Weights of a small image VAE: trained on crops of objects in photos (Visual Genome).
Rows from block 5 of the encoder, named by matrix and row number. Rows with one number belong to one channel. Each number is 500 + 50 x the weight over its row's rms, rounded and kept within 0 to 999. All counts start at 0. Numbers have three digits each. After the name is the row's rms in percent of the matrix's.
# convs0: first 3x3 conv (encoder.blocks.5.convs.0.weight, 96x96x3x3), inputs 72-79, a 3x3 kernel for each
# convs1: second 3x3 conv (encoder.blocks.5.convs.1.weight, 96x96x3x3, transposed), outputs 72-79, a 3x3 kernel for each
convs0.49 099:477507524459548469468503574558539510533645466446449410523505507571686344549518468548474519519546466525526450474445499460479501458494472601612501423501487511551521472529524578603472488564496561394622494563500477470572
convs1.49 099:537427429458471461426515550468540478437433434591498533512487492495455456522469566543489527519594399392491486521581549478491457499573567515560558534407452535517537477513428398552518506496463493590556501528478396555463
convs0.50 103:465508531508437438453478461479402455395563461576615514499520438442446437571594478539465429543518461575502508468469478429453441511546562496540509465531494520558477502509496454502588589507518457571547406499566453491518
convs1.50 115:515517558513511451547545548460431429525451602510529497462500436531529626520511457471549491472564506507527479572462577616544621592516584516521476562468514458540484518553486459402450469492486471600535495528567427424442
convs0.51 101:537536558496592468439402487431444425433503454496598540462490437419403457510513524504517438503472581546474481501489475449443469574625543466446557426509482476583455464399485522425483551509496495647495506550546495436531
convs1.51 100:471361338476515529515577526570530505489512490434425430426466417529463529476455418541551502493558571528464411482530585532609551511486441521585526445363442549498632482529441489446553365444479491604519487431459431381347
convs0.52 098:477534549383511455525561490448449412415575476470501472498515509541465532560474571521513496554495551500473505441419469544625517513507420491465496528387457489429443484529476516513507474501554452514555470555570516503518
convs1.52 118:472502560497457526477522521471473560492427523511484561525522503459491506474484510520468495508466479491507513367547504490461403440653485472505535520585544490512522458486557459504465575553571536517519502529598507513545
convs0.53 097:535436515530548504531583531542477568526547507454540564515497552573476436473542593460525558468598437491487474455519513572443526458500523438518450432430651493451432528564516541482452472463518515492550589417497505534518
convs1.53 102:484406456446498508483470529485538394443469501490547500472500492491555511461546539477546499461442651578456581522510449485384511522464508484438542531503436466509520393523472360467569468508530507485452491509538541479414
convs0.54 103:463458452526507446534472473498491498442529445528556499511561433481459441491514369544595392593509444536520419460514501501564432571501506523515507414598601444444459531532518598453559532527519591640553533358583452541558
convs1.54 101:616538515468519534556407478573529527593521541517554512476482402538463432539498522506429433476517484537489487497459511530497508512535486492541463454625469482523398503541491443445476388514496520457468577524443500428361
convs0.55 105:504501533491539585536415471468550527462476513541564458461465458531474487499628532517434551563551540508460500546502490543551540483441485565516487491531519453415482511526524523470444479483506475510501599490577491637543
convs1.55 090:513524616437519480410446512536540515544467551599604538515384541420493563558604573496446504467451511506532514498515513512511467516598512409433497523625479467485492505523652556488434535613575520392481477490527519525524
convs0.56 096:467495462484496498536528556537560417449432416436476468552508461470485392440535469538498367540499364582528441513347536486340540490469528493552570526485517564458567561538523458485490537461489473495462586519393449447417
convs1.56 095:486467465509610465506561546530475517584537538474459442518482508419510407484543404547488441506489454499430482486472532482517526512391539490477397435470498434477485519556460519565507447540487536474499473440469565482515
convs0.57 104:490479525482560463543427519439473512495497493535406523530440472482529416483524416497467548492469524559452539496547464476455461440531447504527474576411499526467521436502546492526450444469514480542462409508471492483454
convs1.57 107:520529433509468453447404542543546537509348557473585571538483496432481435513595613489503495523458466479499451494463496526439487545438492475451485414478487471454452514473589509442529497565507448547516507537550609551630
convs0.58 102:465530436570515508468469533445518406524401558530499520474543457486509566552605592468517524465513542428564611504494503523573461464511509542531533467562485503510508465455427491548509431676440574529500549517497450439520
convs1.58 124:551539500482493482541559511586515513459559515505436486485388462487607469526471556601436595509492506473493478462551527537447489456627486483544477546490437502528490601596689467459447523501535523496551503526509477518489
convs0.59 101:532572523502576480431446444652560451592461420571557501553517437498458446596468580439497536599599645563490576512426450529437438445517494461447547652496489461507489471466460504531448488516466452488478472518462477509556
convs1.59 086:442565487443544461575464451490460451532559417542374451586505440501465513510371465525503420513540422476570447493488493504536470567489524504495416488412467581477519488492411438451399450495449507465522477435560430502512
convs0.60 100:448544524491488548468433545534520451587560323502473497484533470464473444550532640467485464523473558457584570496535461497576514481458487570527526553455502593563492530484507537498527493519530549436531449529423545494484
convs1.60 109:440524445535493466494480485573479530550477441534450533449439497405444463501469550513444544525459547514438490417484420484499455437494469544480474415489427560481460594497493519482423526529627517482501479500521478516491
convs0.61 103:431560532508573545486464460383613471536550483436498463507464456543505404404430402497442489545483471422466488558494544467498532500501500511483504404493512552513520429511482428522463426517428529504468514538524388421480
convs1.61 102:505461497463483436474482521549504498437451537577502571519537496500545432493447488546499487477509408512430510517476490503546569481470527458466443606418591469577495529463473560533539533494450488547534496564472553514550
convs0.62 104:514507457467572555522416374521523519485560642428525527438602559423415523493588534459496494450481587478562409409425489529516458467491487458499524553437429496631513570460479513570528446496542495473504558432500522508463
convs1.62 099:442489466552452500446412447503522531324432496462559459501507511410398470574561463606569604431482538533447467494482540530507515481473553518472531512492430459412548492511514369437449589566507506604438526453423578595590
convs0.63 096:505493494489463404435569545534495508574417506621574576425457487485370443451554462475466578498479465476488448559547482508520457648523529428530470493532499493425462472511521424492413444476422443418398484465444554610529
convs1.63 099:493533546559482487506510524514519548478457477573551546501539606446484496480517480503518471622462504526551543458519494416530495540527452502490513482590440390504448516414465497468508499484478507510532470453524502458507
convs0.64 102:469469475541523541453530516436468433548515496431522551462546486550506416501586480515474522519492462588542522520543459469568515503502529576527490484463475534566487447501502502454419422528427422562464514500489492470425
convs1.64 098:481420490521501501504458497506544566472499541602608476497435513542539432524485472490428433428461471551521452497531541532466478548535463459511508511557504531494362471561537547569412607601538490549517469516572544490619
convs0.65 100:502488511519489488508563498470423427492595500422524460432474397503535358480470400436584458413608420445574443547502555504569525529559477547514567593398575494526599448494464484433518445412474479516484497440416584464514
convs1.65 095:461498504469511485446489429474488435444492466513570528558556523572498506531474600500469432469481363490437456549522450540481519477516473512449459520458452484478475443508547461590453507449502473545542508518539462497591
convs0.66 105:490555518548509461427551486413439338537516442484429439465476433569529522468438486523528395520526396520493453494492521464487521466471522514489504476495471550567594513495513494522526558473416421503574492512503437581482
convs1.66 095:472376479498438415391421380486469515516436535581586626567511535495482427561588447486528504528538550443488461497449491532491525558499538498524501470413469401522442583485476553503545526531455487417504521485465561539618
convs0.67 102:435500476480390472564520510546408586612378603507449508533495493441487474472544459424466527464415506476493519483490475519527478511493459405458512401557486467461497523498505400456429377498474379431455466442403354420402
convs1.67 108:479474490526408475575501517477465512486342460507474531476464448524484498523599506524538431506565397475590473496539565479494451501441508507563458529515412471415400573446536536427577427477410518503564578493517550552525