A small image VAE, trained from scratch: encoder norm batchnorm, encoder widths [48, 64, 96, 160].
Rows from block 6 of the encoder of a small image VAE, named by matrix and row number. Rows with one number belong to one channel. Each number is 200 + 30 x the weight over its row's rms, rounded and kept within 0 to 999. All counts start at 0. After the name is the row's rms in percent of the matrix's.
Before each channel's rows are labels from the 100 images, of 14976, where the channel reaches its highest value: "patch colour" is the nearest of a few named colours to the mean colour under the peak. Only what is clearly more common there than usual is listed. The data: crops of objects in photos (Visual Genome).
# convs0: first 3x3 conv (encoder.blocks.6.convs.0.weight, 96x96x3x3, each kernel summed), inputs 0-95
# convs1: second 3x3 conv (encoder.blocks.6.convs.1.weight, 96x96x3x3, transposed, each kernel summed), outputs 0-95

patch colour: pink
convs0.50,132,159,140,190,240,198,235,202,206,213,155,182,178,201,166,150,226,154,164,229,160,217,201,205,196,223,218,167,198,208,178,193,183,181,175,200,173,193,186,236,234,187,161,187,170,140,202,208,256,152,199,185,146,176,200,237,215,201,177,188,165,163,156,158,204,206,183,209,199,194,222,204,141,248,181,169,156,145,192,188,234,185,153,236,183,178,199,203,186,251,177,178,264,238,255,224,238
convs1.50,141,231,182,266,198,236,202,247,213,227,225,229,206,208,229,194,215,212,241,201,232,209,227,226,220,231,242,218,196,212,200,221,199,227,249,301,206,215,247,199,208,229,252,225,199,214,202,189,200,208,198,230,216,203,201,254,220,253,278,206,221,205,221,232,219,225,250,203,214,217,179,250,241,200,224,228,182,241,229,182,214,215,208,229,233,217,222,228,182,200,282,258,226,188,197,227,182

patch colour: red
convs0.48,088,212,131,207,200,187,193,209,163,181,209,223,170,102,171,209,160,152,185,176,189,210,208,206,237,214,210,165,173,201,131,174,195,199,218,194,203,211,214,198,189,227,176,180,209,197,156,163,194,245,197,143,204,250,192,229,178,175,201,130,179,184,180,197,183,196,245,190,190,201,266,201,198,155,211,213,165,188,226,221,270,189,181,178,129,199,168,167,209,199,187,245,243,160,173,220,215
convs1.48,095,216,221,212,187,227,207,145,158,263,216,188,234,182,177,162,191,200,207,194,205,214,182,175,176,142,178,187,181,182,198,204,135,223,168,171,267,202,176,167,173,204,233,229,196,202,196,222,209,128,192,180,197,140,142,137,203,191,237,232,264,218,209,156,215,177,187,148,234,201,178,232,243,148,198,182,225,221,190,162,155,220,205,240,193,183,211,203,195,223,203,205,175,209,252,211,162

patch colour: white
convs0.73,104,229,150,263,197,280,214,176,182,182,213,174,240,205,173,144,169,191,220,231,229,214,198,189,175,155,203,214,137,190,208,206,183,190,222,262,215,171,181,195,244,229,207,189,151,130,200,191,199,144,185,242,196,173,201,157,157,175,190,210,152,178,197,205,193,215,212,225,208,210,208,222,131,173,180,164,169,182,180,196,183,183,215,240,231,127,184,189,153,215,203,193,218,234,217,215,216
convs1.73,089,181,192,165,218,218,243,195,202,204,206,256,206,213,213,174,226,175,169,156,161,167,224,261,211,272,256,183,211,224,191,200,199,223,183,186,208,222,175,201,198,224,208,242,227,249,212,221,230,236,146,193,164,236,173,216,223,168,184,200,218,150,208,165,252,190,115,142,223,141,194,217,247,228,194,207,199,159,234,159,220,175,196,222,191,249,233,176,216,200,166,186,201,169,178,207,213

patch colour: cyan; blue
convs0.51,123,189,217,216,220,220,216,200,199,193,204,157,241,186,185,167,157,202,198,194,228,273,182,188,141,132,204,207,214,192,238,203,198,194,189,206,244,214,190,269,188,180,170,191,147,213,168,192,207,187,224,148,184,117,137,172,279,207,159,184,209,190,202,222,188,167,178,176,232,184,225,217,172,166,230,184,262,233,228,229,142,194,233,208,158,217,228,194,189,181,198,207,183,208,177,202,165
convs1.51,135,214,190,218,203,179,214,199,155,182,210,185,201,177,161,236,205,160,232,179,207,193,206,205,202,275,183,173,231,169,277,192,207,264,226,205,230,231,161,180,190,188,190,122,200,201,174,236,218,211,236,221,167,231,175,216,176,221,161,183,172,185,235,149,169,231,195,222,162,208,202,201,159,157,149,201,166,174,178,194,283,192,215,234,199,193,227,150,189,207,167,227,234,177,242,168,174

patch colour: pink; white
convs0.66,095,191,222,216,192,200,192,202,193,203,185,220,208,136,190,178,217,191,174,183,199,204,242,205,149,209,216,230,219,186,165,105,149,167,222,215,180,209,211,241,214,160,219,203,201,225,184,137,201,249,186,119,191,194,209,209,171,193,223,209,207,122,182,216,221,210,197,197,216,173,214,209,127,231,144,202,173,211,231,195,195,210,153,158,245,257,203,215,214,154,161,205,205,213,208,210,263
convs1.66,102,247,216,213,196,208,206,215,158,160,214,205,197,195,236,253,177,252,177,192,200,224,247,256,182,199,183,233,184,201,167,250,155,159,189,174,240,197,191,236,238,245,194,151,255,200,217,126,209,204,200,233,217,218,233,155,249,140,167,200,200,252,180,181,187,196,217,230,174,215,201,169,218,187,199,209,175,191,158,223,218,226,198,200,213,163,211,197,174,167,137,199,164,256,225,164,167

patch colour: black
convs0.40,103,167,141,216,168,194,150,184,173,181,199,247,205,168,186,140,181,181,198,216,209,240,187,173,169,170,186,171,253,181,214,233,228,184,235,215,172,206,218,222,223,246,219,211,168,212,230,183,187,139,199,167,154,144,185,207,177,216,206,169,171,213,181,202,195,160,189,225,190,213,180,163,140,173,169,188,218,164,240,158,166,198,252,225,180,223,284,234,176,143,239,216,213,171,220,211,198
convs1.40,092,207,232,197,192,223,200,183,178,187,247,192,216,197,196,227,222,225,230,224,198,198,200,223,263,220,264,167,172,210,171,197,185,219,214,229,159,207,217,231,196,209,224,252,161,216,212,201,150,194,139,213,224,220,195,203,227,125,225,247,207,159,272,176,195,206,212,236,207,209,192,247,260,182,174,216,164,293,241,204,161,249,219,231,237,216,195,216,190,228,173,170,192,234,191,201,233

patch colour: grey; pink
convs0.16,106,204,161,214,144,177,275,164,292,183,164,155,211,222,192,182,207,198,199,183,160,206,174,201,254,216,224,222,187,178,239,197,158,157,196,172,177,197,201,221,182,158,183,181,165,199,107,172,225,187,204,242,205,155,224,226,208,208,195,218,209,144,181,114,228,181,210,198,197,196,179,199,174,210,191,216,154,165,182,183,145,188,167,185,194,218,179,205,164,215,188,194,201,215,177,171,224
convs1.16,096,194,200,201,229,197,170,259,224,197,219,187,162,212,178,145,200,185,231,202,169,180,164,221,233,242,241,208,230,213,255,205,208,200,279,202,208,164,256,193,157,262,169,153,228,236,223,229,178,188,229,168,222,187,201,190,205,212,230,202,249,205,186,234,207,200,244,211,157,201,205,222,166,180,226,183,260,256,174,173,169,162,200,215,164,230,174,192,197,221,236,165,180,171,193,274,201

patch colour: white
convs0.93,088,158,228,180,172,234,193,192,244,251,197,150,153,190,216,173,230,197,208,177,208,217,200,202,169,174,203,180,144,249,115,206,193,175,198,243,201,218,158,175,183,187,229,215,188,144,221,183,171,255,199,201,190,181,251,244,188,198,246,204,185,212,185,181,134,234,177,193,234,188,165,239,175,175,213,170,155,208,197,237,242,216,164,230,163,176,161,200,162,188,182,171,248,180,221,221,238
convs1.93,073,213,192,234,243,140,194,151,183,186,154,223,234,205,177,212,232,183,182,169,203,228,208,188,180,180,171,240,190,118,214,201,183,190,183,169,239,163,204,215,221,229,248,176,229,147,212,225,134,190,206,169,162,231,178,219,177,218,204,226,189,196,137,233,204,179,188,224,179,176,225,146,227,174,246,223,204,171,177,228,195,260,153,187,177,146,155,168,209,202,242,215,179,197,173,199,158

patch colour: black
convs0.87,100,270,173,191,191,213,188,198,219,185,173,208,235,184,187,216,194,234,169,190,216,240,164,194,167,214,212,186,228,218,249,167,197,173,212,164,204,259,196,218,191,200,168,170,127,192,193,194,249,179,175,180,118,147,181,224,207,252,191,192,193,119,157,207,242,162,212,192,216,217,207,234,174,268,161,165,159,181,207,200,177,170,206,194,184,195,250,217,161,178,203,199,181,213,244,228,170
convs1.87,108,199,193,251,191,186,219,209,213,142,185,236,200,184,196,240,213,197,205,222,135,209,209,175,232,184,215,235,203,203,235,233,182,267,131,188,204,263,167,197,214,226,179,233,195,191,200,182,149,209,228,233,241,192,246,209,269,168,139,162,167,208,210,212,213,265,172,274,218,182,187,193,229,191,216,211,186,194,207,232,213,168,221,243,203,235,197,190,195,256,191,206,231,187,187,141,195

patch colour: red
convs0.20,146,161,153,175,156,190,163,234,187,221,167,171,114,164,228,215,181,214,202,215,152,164,268,210,230,200,214,147,183,181,195,218,217,193,246,186,206,220,229,203,234,194,198,214,236,173,205,195,186,296,205,164,169,236,172,258,193,217,201,205,183,154,168,192,181,206,229,174,175,223,176,210,186,226,159,182,161,193,187,173,249,198,139,187,182,184,162,204,147,210,205,162,212,180,200,222,182
convs1.20,139,261,181,261,247,188,211,208,190,164,164,190,174,190,236,269,167,200,219,205,210,213,199,192,198,213,196,211,203,199,254,188,198,263,206,154,183,234,191,186,174,178,156,165,211,188,177,180,260,216,245,203,185,186,234,206,233,183,116,157,184,222,180,206,181,217,193,223,214,173,260,157,209,206,217,232,196,163,203,174,253,193,257,218,193,181,215,161,171,222,181,247,232,201,248,154,206

patch colour: black
convs0.41,085,243,154,193,257,206,224,185,204,199,172,209,205,213,198,198,215,126,136,195,168,217,196,215,182,153,243,193,192,196,181,225,187,130,210,207,174,233,199,212,201,235,182,211,213,171,139,184,238,197,167,202,184,198,139,232,160,232,183,262,271,203,163,198,174,197,234,193,245,211,218,223,175,214,175,202,186,154,101,166,193,201,194,192,195,180,170,231,214,196,218,217,228,188,235,190,224
convs1.41,086,192,247,178,203,194,201,194,166,258,208,219,243,176,146,202,209,230,247,256,185,208,210,212,212,235,227,200,174,232,201,175,212,208,242,226,221,145,191,219,208,158,202,198,180,201,215,190,191,224,198,205,224,164,225,200,274,227,216,166,164,192,200,251,186,209,233,248,149,220,200,150,145,150,230,189,199,242,247,212,168,221,199,221,228,232,126,217,215,175,221,212,228,228,214,273,180

patch colour: red
convs0.81,099,163,190,210,176,200,209,177,199,232,183,153,157,189,223,209,202,155,148,214,170,185,219,218,241,193,220,191,173,208,169,144,196,282,164,210,270,247,181,194,196,154,193,136,189,176,172,161,174,227,175,185,160,217,211,187,184,194,213,185,179,210,157,217,182,190,225,175,207,188,231,200,177,219,119,162,154,239,228,178,270,195,171,216,176,227,167,205,223,227,174,207,255,213,213,187,183
convs1.81,078,181,204,199,248,186,197,168,168,185,159,201,179,149,168,120,213,176,200,185,199,227,207,186,191,178,210,182,206,230,252,187,246,205,228,153,220,262,202,181,222,209,140,237,189,207,184,242,254,206,216,140,189,206,222,226,175,131,206,197,176,197,197,186,226,208,215,155,213,187,242,171,279,197,232,182,216,201,191,235,240,179,186,186,182,229,226,199,178,208,129,153,171,170,193,161,186

patch colour: black
convs0.35,117,272,213,195,188,203,235,201,205,189,205,172,119,205,200,245,180,244,200,197,255,240,234,270,201,224,210,188,190,171,193,198,191,245,188,184,257,208,185,203,214,189,219,191,209,233,224,225,271,227,179,205,245,194,173,199,180,231,177,195,230,207,205,220,194,184,170,191,196,282,189,236,224,166,149,177,265,191,223,212,204,250,218,201,215,211,208,255,207,228,242,211,148,187,187,233,237
convs1.35,127,280,209,183,206,168,180,185,186,199,186,199,217,191,191,156,205,199,156,210,159,194,168,237,170,201,177,226,198,193,192,205,195,178,181,141,204,166,138,195,203,181,172,178,184,185,197,183,178,220,194,196,160,165,230,163,308,190,132,195,139,194,136,179,195,211,147,221,170,189,197,207,172,221,216,189,205,125,194,243,184,208,168,193,187,181,215,199,225,187,174,143,199,181,221,154,168

patch colour: pink
convs0.30,090,192,155,212,175,202,207,229,311,218,185,151,185,177,232,243,174,152,199,217,188,202,168,168,157,190,209,213,231,170,238,137,169,211,197,145,176,182,208,188,169,190,212,141,130,224,151,161,193,186,214,184,159,209,220,176,188,162,199,164,210,141,186,180,181,192,161,171,220,180,222,193,183,237,226,192,184,189,181,186,180,171,229,198,139,234,202,188,174,201,220,194,167,180,206,200,158
convs1.30,089,214,216,233,215,202,184,214,161,234,180,194,170,161,242,148,250,206,161,156,194,177,158,220,239,169,197,192,202,241,178,160,192,142,152,245,206,221,210,187,178,187,172,197,271,216,179,224,222,178,188,206,200,221,165,226,151,214,132,212,181,201,193,223,248,199,208,193,219,261,149,195,159,147,161,176,220,203,218,192,198,207,171,195,170,186,188,240,287,161,194,223,201,172,191,190,185

patch colour: black
convs0.39,092,195,118,221,210,190,285,184,227,212,197,213,215,185,181,161,196,232,209,217,219,251,209,222,240,235,189,182,202,249,211,178,155,148,233,141,160,227,190,184,187,171,165,172,133,148,191,172,215,226,203,223,207,192,200,199,170,218,202,184,246,217,203,181,195,168,228,190,211,217,243,241,248,227,156,229,152,171,163,170,179,168,172,200,169,168,235,237,207,192,178,225,229,227,215,227,176
convs1.39,093,265,245,224,204,184,177,100,223,153,207,187,197,168,166,202,185,202,189,232,148,214,217,185,185,166,206,224,220,198,211,192,193,214,172,186,221,230,174,220,240,231,173,159,264,238,191,193,166,225,232,211,184,179,219,217,277,187,137,206,132,197,163,192,220,217,182,234,196,192,187,200,194,195,230,205,217,172,167,187,206,197,179,177,207,218,213,115,181,228,145,179,208,208,214,158,209

patch colour: cyan; blue
convs0.6,117,203,188,188,194,185,192,175,183,203,214,185,207,231,185,226,170,217,201,185,222,238,169,226,175,207,219,200,212,172,277,267,136,259,212,200,218,208,206,251,197,167,183,168,159,145,114,162,202,175,242,185,164,153,155,207,206,220,170,211,181,190,224,179,167,180,206,203,194,204,175,238,204,177,210,226,186,229,146,205,173,179,232,221,183,104,196,186,172,186,202,225,155,221,230,202,171
convs1.6,101,156,171,203,208,219,209,225,171,216,220,250,191,201,161,218,280,189,207,190,207,189,199,188,227,225,226,155,226,201,135,195,187,220,234,189,172,215,189,180,158,220,150,230,184,197,168,181,221,232,172,231,202,277,157,194,210,128,218,182,195,178,166,191,138,198,263,189,258,232,205,192,198,196,137,131,158,188,209,163,218,211,209,185,183,165,181,209,183,167,225,233,220,196,224,209,204

patch colour: yellow
convs0.77,125,194,147,183,244,181,223,241,161,169,231,205,160,169,182,185,143,160,191,196,197,200,197,207,195,189,199,163,232,221,143,157,228,199,203,183,304,223,199,174,214,169,188,217,196,138,232,210,199,205,211,192,215,259,155,180,203,190,223,172,169,212,211,168,230,193,181,199,187,213,260,196,198,185,248,190,218,199,164,239,273,194,149,197,164,188,229,183,168,163,199,203,230,177,225,207,140
convs1.77,118,203,184,171,161,200,190,215,181,225,177,192,201,177,230,212,213,177,202,175,198,176,160,190,216,204,206,208,191,162,217,208,192,246,265,190,43,175,195,209,173,200,179,205,218,211,177,195,181,251,215,173,213,179,187,233,184,205,191,218,214,171,196,226,226,211,200,169,252,229,196,219,218,222,181,204,140,227,234,180,102,226,213,200,217,150,164,196,163,227,215,184,211,178,197,196,160

patch colour: black
convs0.47,106,202,137,235,178,201,190,245,181,230,195,187,244,125,222,179,157,175,146,189,201,189,200,206,231,238,238,226,203,215,236,138,157,226,201,183,217,257,216,179,182,221,183,151,194,208,159,191,211,211,180,211,169,154,175,179,199,196,209,187,186,134,209,183,254,197,233,163,187,226,211,150,164,180,205,211,166,193,236,201,171,221,126,176,133,218,207,173,197,221,207,188,231,174,230,198,164
convs1.47,092,165,237,173,173,223,249,220,178,178,195,211,174,185,204,189,209,200,216,214,169,138,210,185,195,168,215,204,197,181,121,197,220,207,183,156,174,192,181,177,171,178,197,264,171,203,190,192,167,192,220,210,241,244,200,182,251,168,229,162,271,200,185,220,144,209,169,221,189,252,157,219,240,252,139,174,223,202,191,191,198,155,210,257,195,258,211,246,164,191,208,171,161,191,198,199,162

patch colour: pink
convs0.33,101,192,113,214,219,255,144,231,187,251,141,197,188,221,204,217,202,193,197,229,179,179,190,195,236,142,205,172,190,204,184,205,218,187,199,171,180,214,200,202,229,198,159,196,180,253,172,212,193,143,204,206,177,224,224,235,179,215,241,209,155,212,178,189,174,189,209,212,204,220,190,221,178,190,196,153,125,192,230,94,231,170,180,207,177,254,177,174,150,207,205,235,214,186,211,204,154
convs1.33,085,164,209,230,183,244,239,191,238,189,257,208,175,177,215,253,173,230,232,209,207,214,244,201,169,219,206,181,192,197,192,215,206,235,216,253,203,203,222,210,177,260,235,195,225,166,181,167,249,195,231,194,209,182,193,251,177,210,188,188,281,202,179,260,260,186,197,232,211,194,245,153,220,199,197,253,218,206,151,214,218,219,257,194,220,252,233,219,200,229,221,276,231,192,209,224,200

patch colour: black
convs0.37,078,206,162,228,168,226,196,198,202,201,194,145,211,195,202,202,195,228,199,227,218,181,176,177,193,209,218,210,177,192,283,202,176,204,204,208,173,197,226,185,202,219,219,162,169,155,83,174,196,152,241,157,186,161,202,180,168,188,244,153,180,196,247,179,194,220,168,209,174,154,176,189,196,209,156,190,140,195,175,185,135,188,248,216,196,191,232,162,122,215,199,216,193,166,193,199,181
convs1.37,091,147,205,226,121,182,245,236,166,192,191,247,193,185,170,212,232,211,188,193,157,236,221,207,203,194,240,207,198,220,120,179,204,180,223,186,181,225,213,155,174,222,220,238,185,217,199,225,146,203,192,188,252,256,219,158,167,165,206,270,187,181,213,227,178,202,238,192,223,237,159,198,194,194,190,189,188,227,225,155,232,229,175,165,168,253,192,218,235,201,246,184,247,213,246,180,185

patch colour: pink
convs0.55,081,181,139,190,196,221,207,226,237,186,183,153,203,186,221,253,174,160,192,145,170,217,194,198,156,158,206,236,157,189,209,211,203,221,211,202,165,153,178,185,208,135,212,197,132,230,211,184,151,195,213,163,158,152,244,219,237,222,146,182,169,142,132,187,210,207,187,209,180,158,154,214,184,200,186,193,222,168,209,220,210,238,160,187,199,244,209,212,176,256,215,192,155,213,226,188,212
convs1.55,110,232,208,214,199,176,188,162,210,141,201,207,218,189,259,203,207,196,198,226,186,209,186,199,209,221,202,213,227,198,201,188,190,152,180,136,209,226,208,204,193,204,122,144,253,202,173,200,139,179,241,188,216,217,188,213,228,165,144,255,198,176,205,122,226,221,151,243,209,268,215,178,207,212,184,194,193,159,191,209,210,170,189,202,191,201,213,164,222,223,170,181,235,195,239,104,194

patch colour: red
convs0.80,103,196,188,219,226,212,200,192,164,194,207,194,177,144,163,168,179,113,187,208,165,191,196,224,177,180,216,172,208,222,147,167,216,216,185,208,224,194,198,198,211,196,184,194,223,155,207,147,217,228,204,155,193,237,172,206,182,217,206,202,187,237,149,224,178,197,214,145,205,219,214,200,173,182,195,205,139,186,178,180,325,189,173,205,120,214,177,181,201,173,213,217,254,164,196,216,142
convs1.80,107,245,207,208,167,216,195,196,174,224,215,217,225,165,203,144,228,184,170,172,213,209,152,212,193,173,226,191,149,203,230,172,190,200,180,204,189,188,232,179,187,206,182,220,171,231,160,248,212,164,201,142,184,137,192,169,197,185,293,219,260,165,203,187,199,191,242,183,209,237,205,198,178,225,220,158,255,254,233,212,91,200,192,203,192,216,216,228,210,188,189,189,153,190,168,178,193

patch colour: blue
convs0.12,130,214,172,215,171,192,221,194,237,210,195,206,170,150,173,188,167,127,240,170,189,179,164,199,215,234,215,215,230,225,325,186,140,315,231,161,215,215,225,216,182,180,211,175,183,168,172,224,240,184,201,238,204,162,194,200,190,204,197,186,225,173,229,183,197,223,221,203,181,192,216,215,232,212,184,208,226,223,179,210,204,190,216,212,133,184,188,181,174,240,178,192,200,209,213,180,164
convs1.12,114,199,201,229,232,207,204,181,214,202,229,173,143,191,207,234,220,186,167,206,162,153,216,215,195,197,216,188,183,188,52,194,234,128,217,223,193,192,195,194,176,222,201,205,209,225,189,187,209,233,194,204,203,268,200,210,192,191,226,196,200,194,190,242,174,169,240,179,275,226,226,184,195,175,116,155,201,193,201,155,234,196,159,205,214,224,200,213,193,172,219,169,199,152,193,200,199

patch colour: red
convs0.72,103,227,161,196,190,159,210,159,235,169,134,180,205,190,212,173,197,167,213,221,201,233,204,246,178,207,273,147,203,224,259,207,188,216,214,251,210,171,222,221,224,214,208,218,168,218,159,202,191,217,184,189,139,177,239,281,191,198,217,259,228,215,179,213,190,175,189,163,207,252,152,181,172,193,139,199,167,162,218,152,235,191,223,190,182,191,189,167,190,228,253,211,217,212,243,194,215
convs1.72,101,214,230,203,239,256,194,228,184,235,194,214,186,180,173,207,221,207,248,206,139,204,193,198,198,214,163,202,192,220,200,184,189,184,240,245,198,162,200,173,180,177,198,181,250,210,224,194,211,200,211,196,207,172,203,151,273,255,229,185,152,170,168,214,223,241,289,240,187,176,214,213,219,149,245,187,250,211,165,201,250,223,174,191,203,231,194,262,212,200,261,222,244,206,220,246,221

patch colour: white
convs0.14,085,151,191,189,167,163,206,186,291,188,197,238,188,205,175,208,147,238,204,197,178,176,241,211,241,294,168,138,205,207,239,259,147,242,194,156,214,169,202,202,240,224,155,197,179,158,199,198,201,205,184,207,192,185,196,169,213,178,170,227,227,245,168,182,203,216,202,229,209,190,201,217,193,180,203,282,222,186,165,222,255,205,240,187,197,175,216,215,201,179,198,170,224,199,205,225,233
convs1.14,108,204,221,249,244,177,150,233,192,222,217,130,204,192,174,154,173,188,188,198,167,192,167,213,188,146,192,206,173,218,201,186,178,185,237,196,205,132,151,207,186,156,207,203,229,219,196,178,222,171,175,193,156,151,204,222,196,214,189,189,194,167,102,193,176,205,199,207,181,249,172,178,173,220,190,151,160,173,201,154,196,254,127,189,187,192,143,188,179,175,223,249,200,174,217,189,187

patch colour: yellow
convs0.88,103,189,139,236,182,198,226,203,201,186,205,207,213,167,176,165,170,104,165,248,189,226,202,193,208,238,206,234,271,225,224,187,171,202,162,169,261,270,219,203,145,214,208,175,182,183,172,244,202,203,186,231,182,204,178,199,163,159,211,152,187,149,229,212,207,196,207,193,202,194,237,204,197,157,222,183,178,170,169,189,248,151,167,221,143,221,197,210,205,168,213,194,191,187,227,170,148
convs1.88,086,205,178,223,219,213,197,253,193,202,219,197,221,243,199,272,161,198,211,184,221,155,177,209,204,210,211,149,176,163,200,248,234,242,271,210,125,148,226,206,174,203,206,214,205,215,209,203,165,234,196,218,144,208,170,201,233,164,173,184,183,212,163,210,149,209,200,205,160,218,223,148,161,236,190,238,178,240,174,188,199,200,188,223,220,164,203,188,175,213,204,199,130,132,212,202,260

patch colour: red
convs0.43,097,196,159,195,228,182,147,227,178,186,142,213,218,200,192,191,232,205,183,175,191,197,210,185,186,237,220,161,178,185,207,220,160,224,246,225,166,154,221,144,192,231,196,221,233,203,191,265,192,153,246,245,153,154,198,238,188,172,191,160,236,213,172,167,200,177,221,257,202,127,212,181,179,203,253,224,233,225,185,138,185,176,218,228,206,152,184,139,183,223,198,220,237,223,214,211,188
convs1.43,079,228,213,213,144,191,208,202,186,244,196,173,177,212,248,245,175,181,208,246,187,188,175,215,210,201,174,185,224,224,168,193,192,159,198,187,170,245,185,230,188,173,194,145,176,231,187,136,232,164,158,159,184,243,209,207,183,259,196,218,139,223,255,240,169,208,222,131,207,235,178,225,209,173,158,193,188,244,257,191,171,175,169,174,188,232,179,159,155,169,230,188,181,232,211,238,208

patch colour: blue
convs0.2,112,178,188,193,180,194,230,196,226,194,182,143,225,161,190,183,203,178,211,178,235,200,180,208,171,237,212,221,223,235,308,210,162,307,186,201,193,199,182,214,209,109,173,161,174,132,157,169,182,192,193,215,171,181,206,174,213,175,186,222,181,197,171,198,176,208,209,248,180,183,218,194,205,214,151,194,193,202,159,178,174,178,212,208,174,128,225,197,155,191,196,223,222,223,187,214,200
convs1.2,107,221,211,180,189,201,184,191,171,154,230,213,157,194,166,187,202,187,151,216,197,167,169,208,210,231,226,212,192,204,100,173,214,167,201,204,174,222,206,190,159,252,201,242,179,217,195,219,179,242,208,197,197,279,182,194,182,208,224,247,227,168,184,243,140,173,278,180,255,196,168,198,179,183,143,165,212,179,209,187,182,241,156,193,192,222,181,192,230,198,172,192,269,183,170,220,187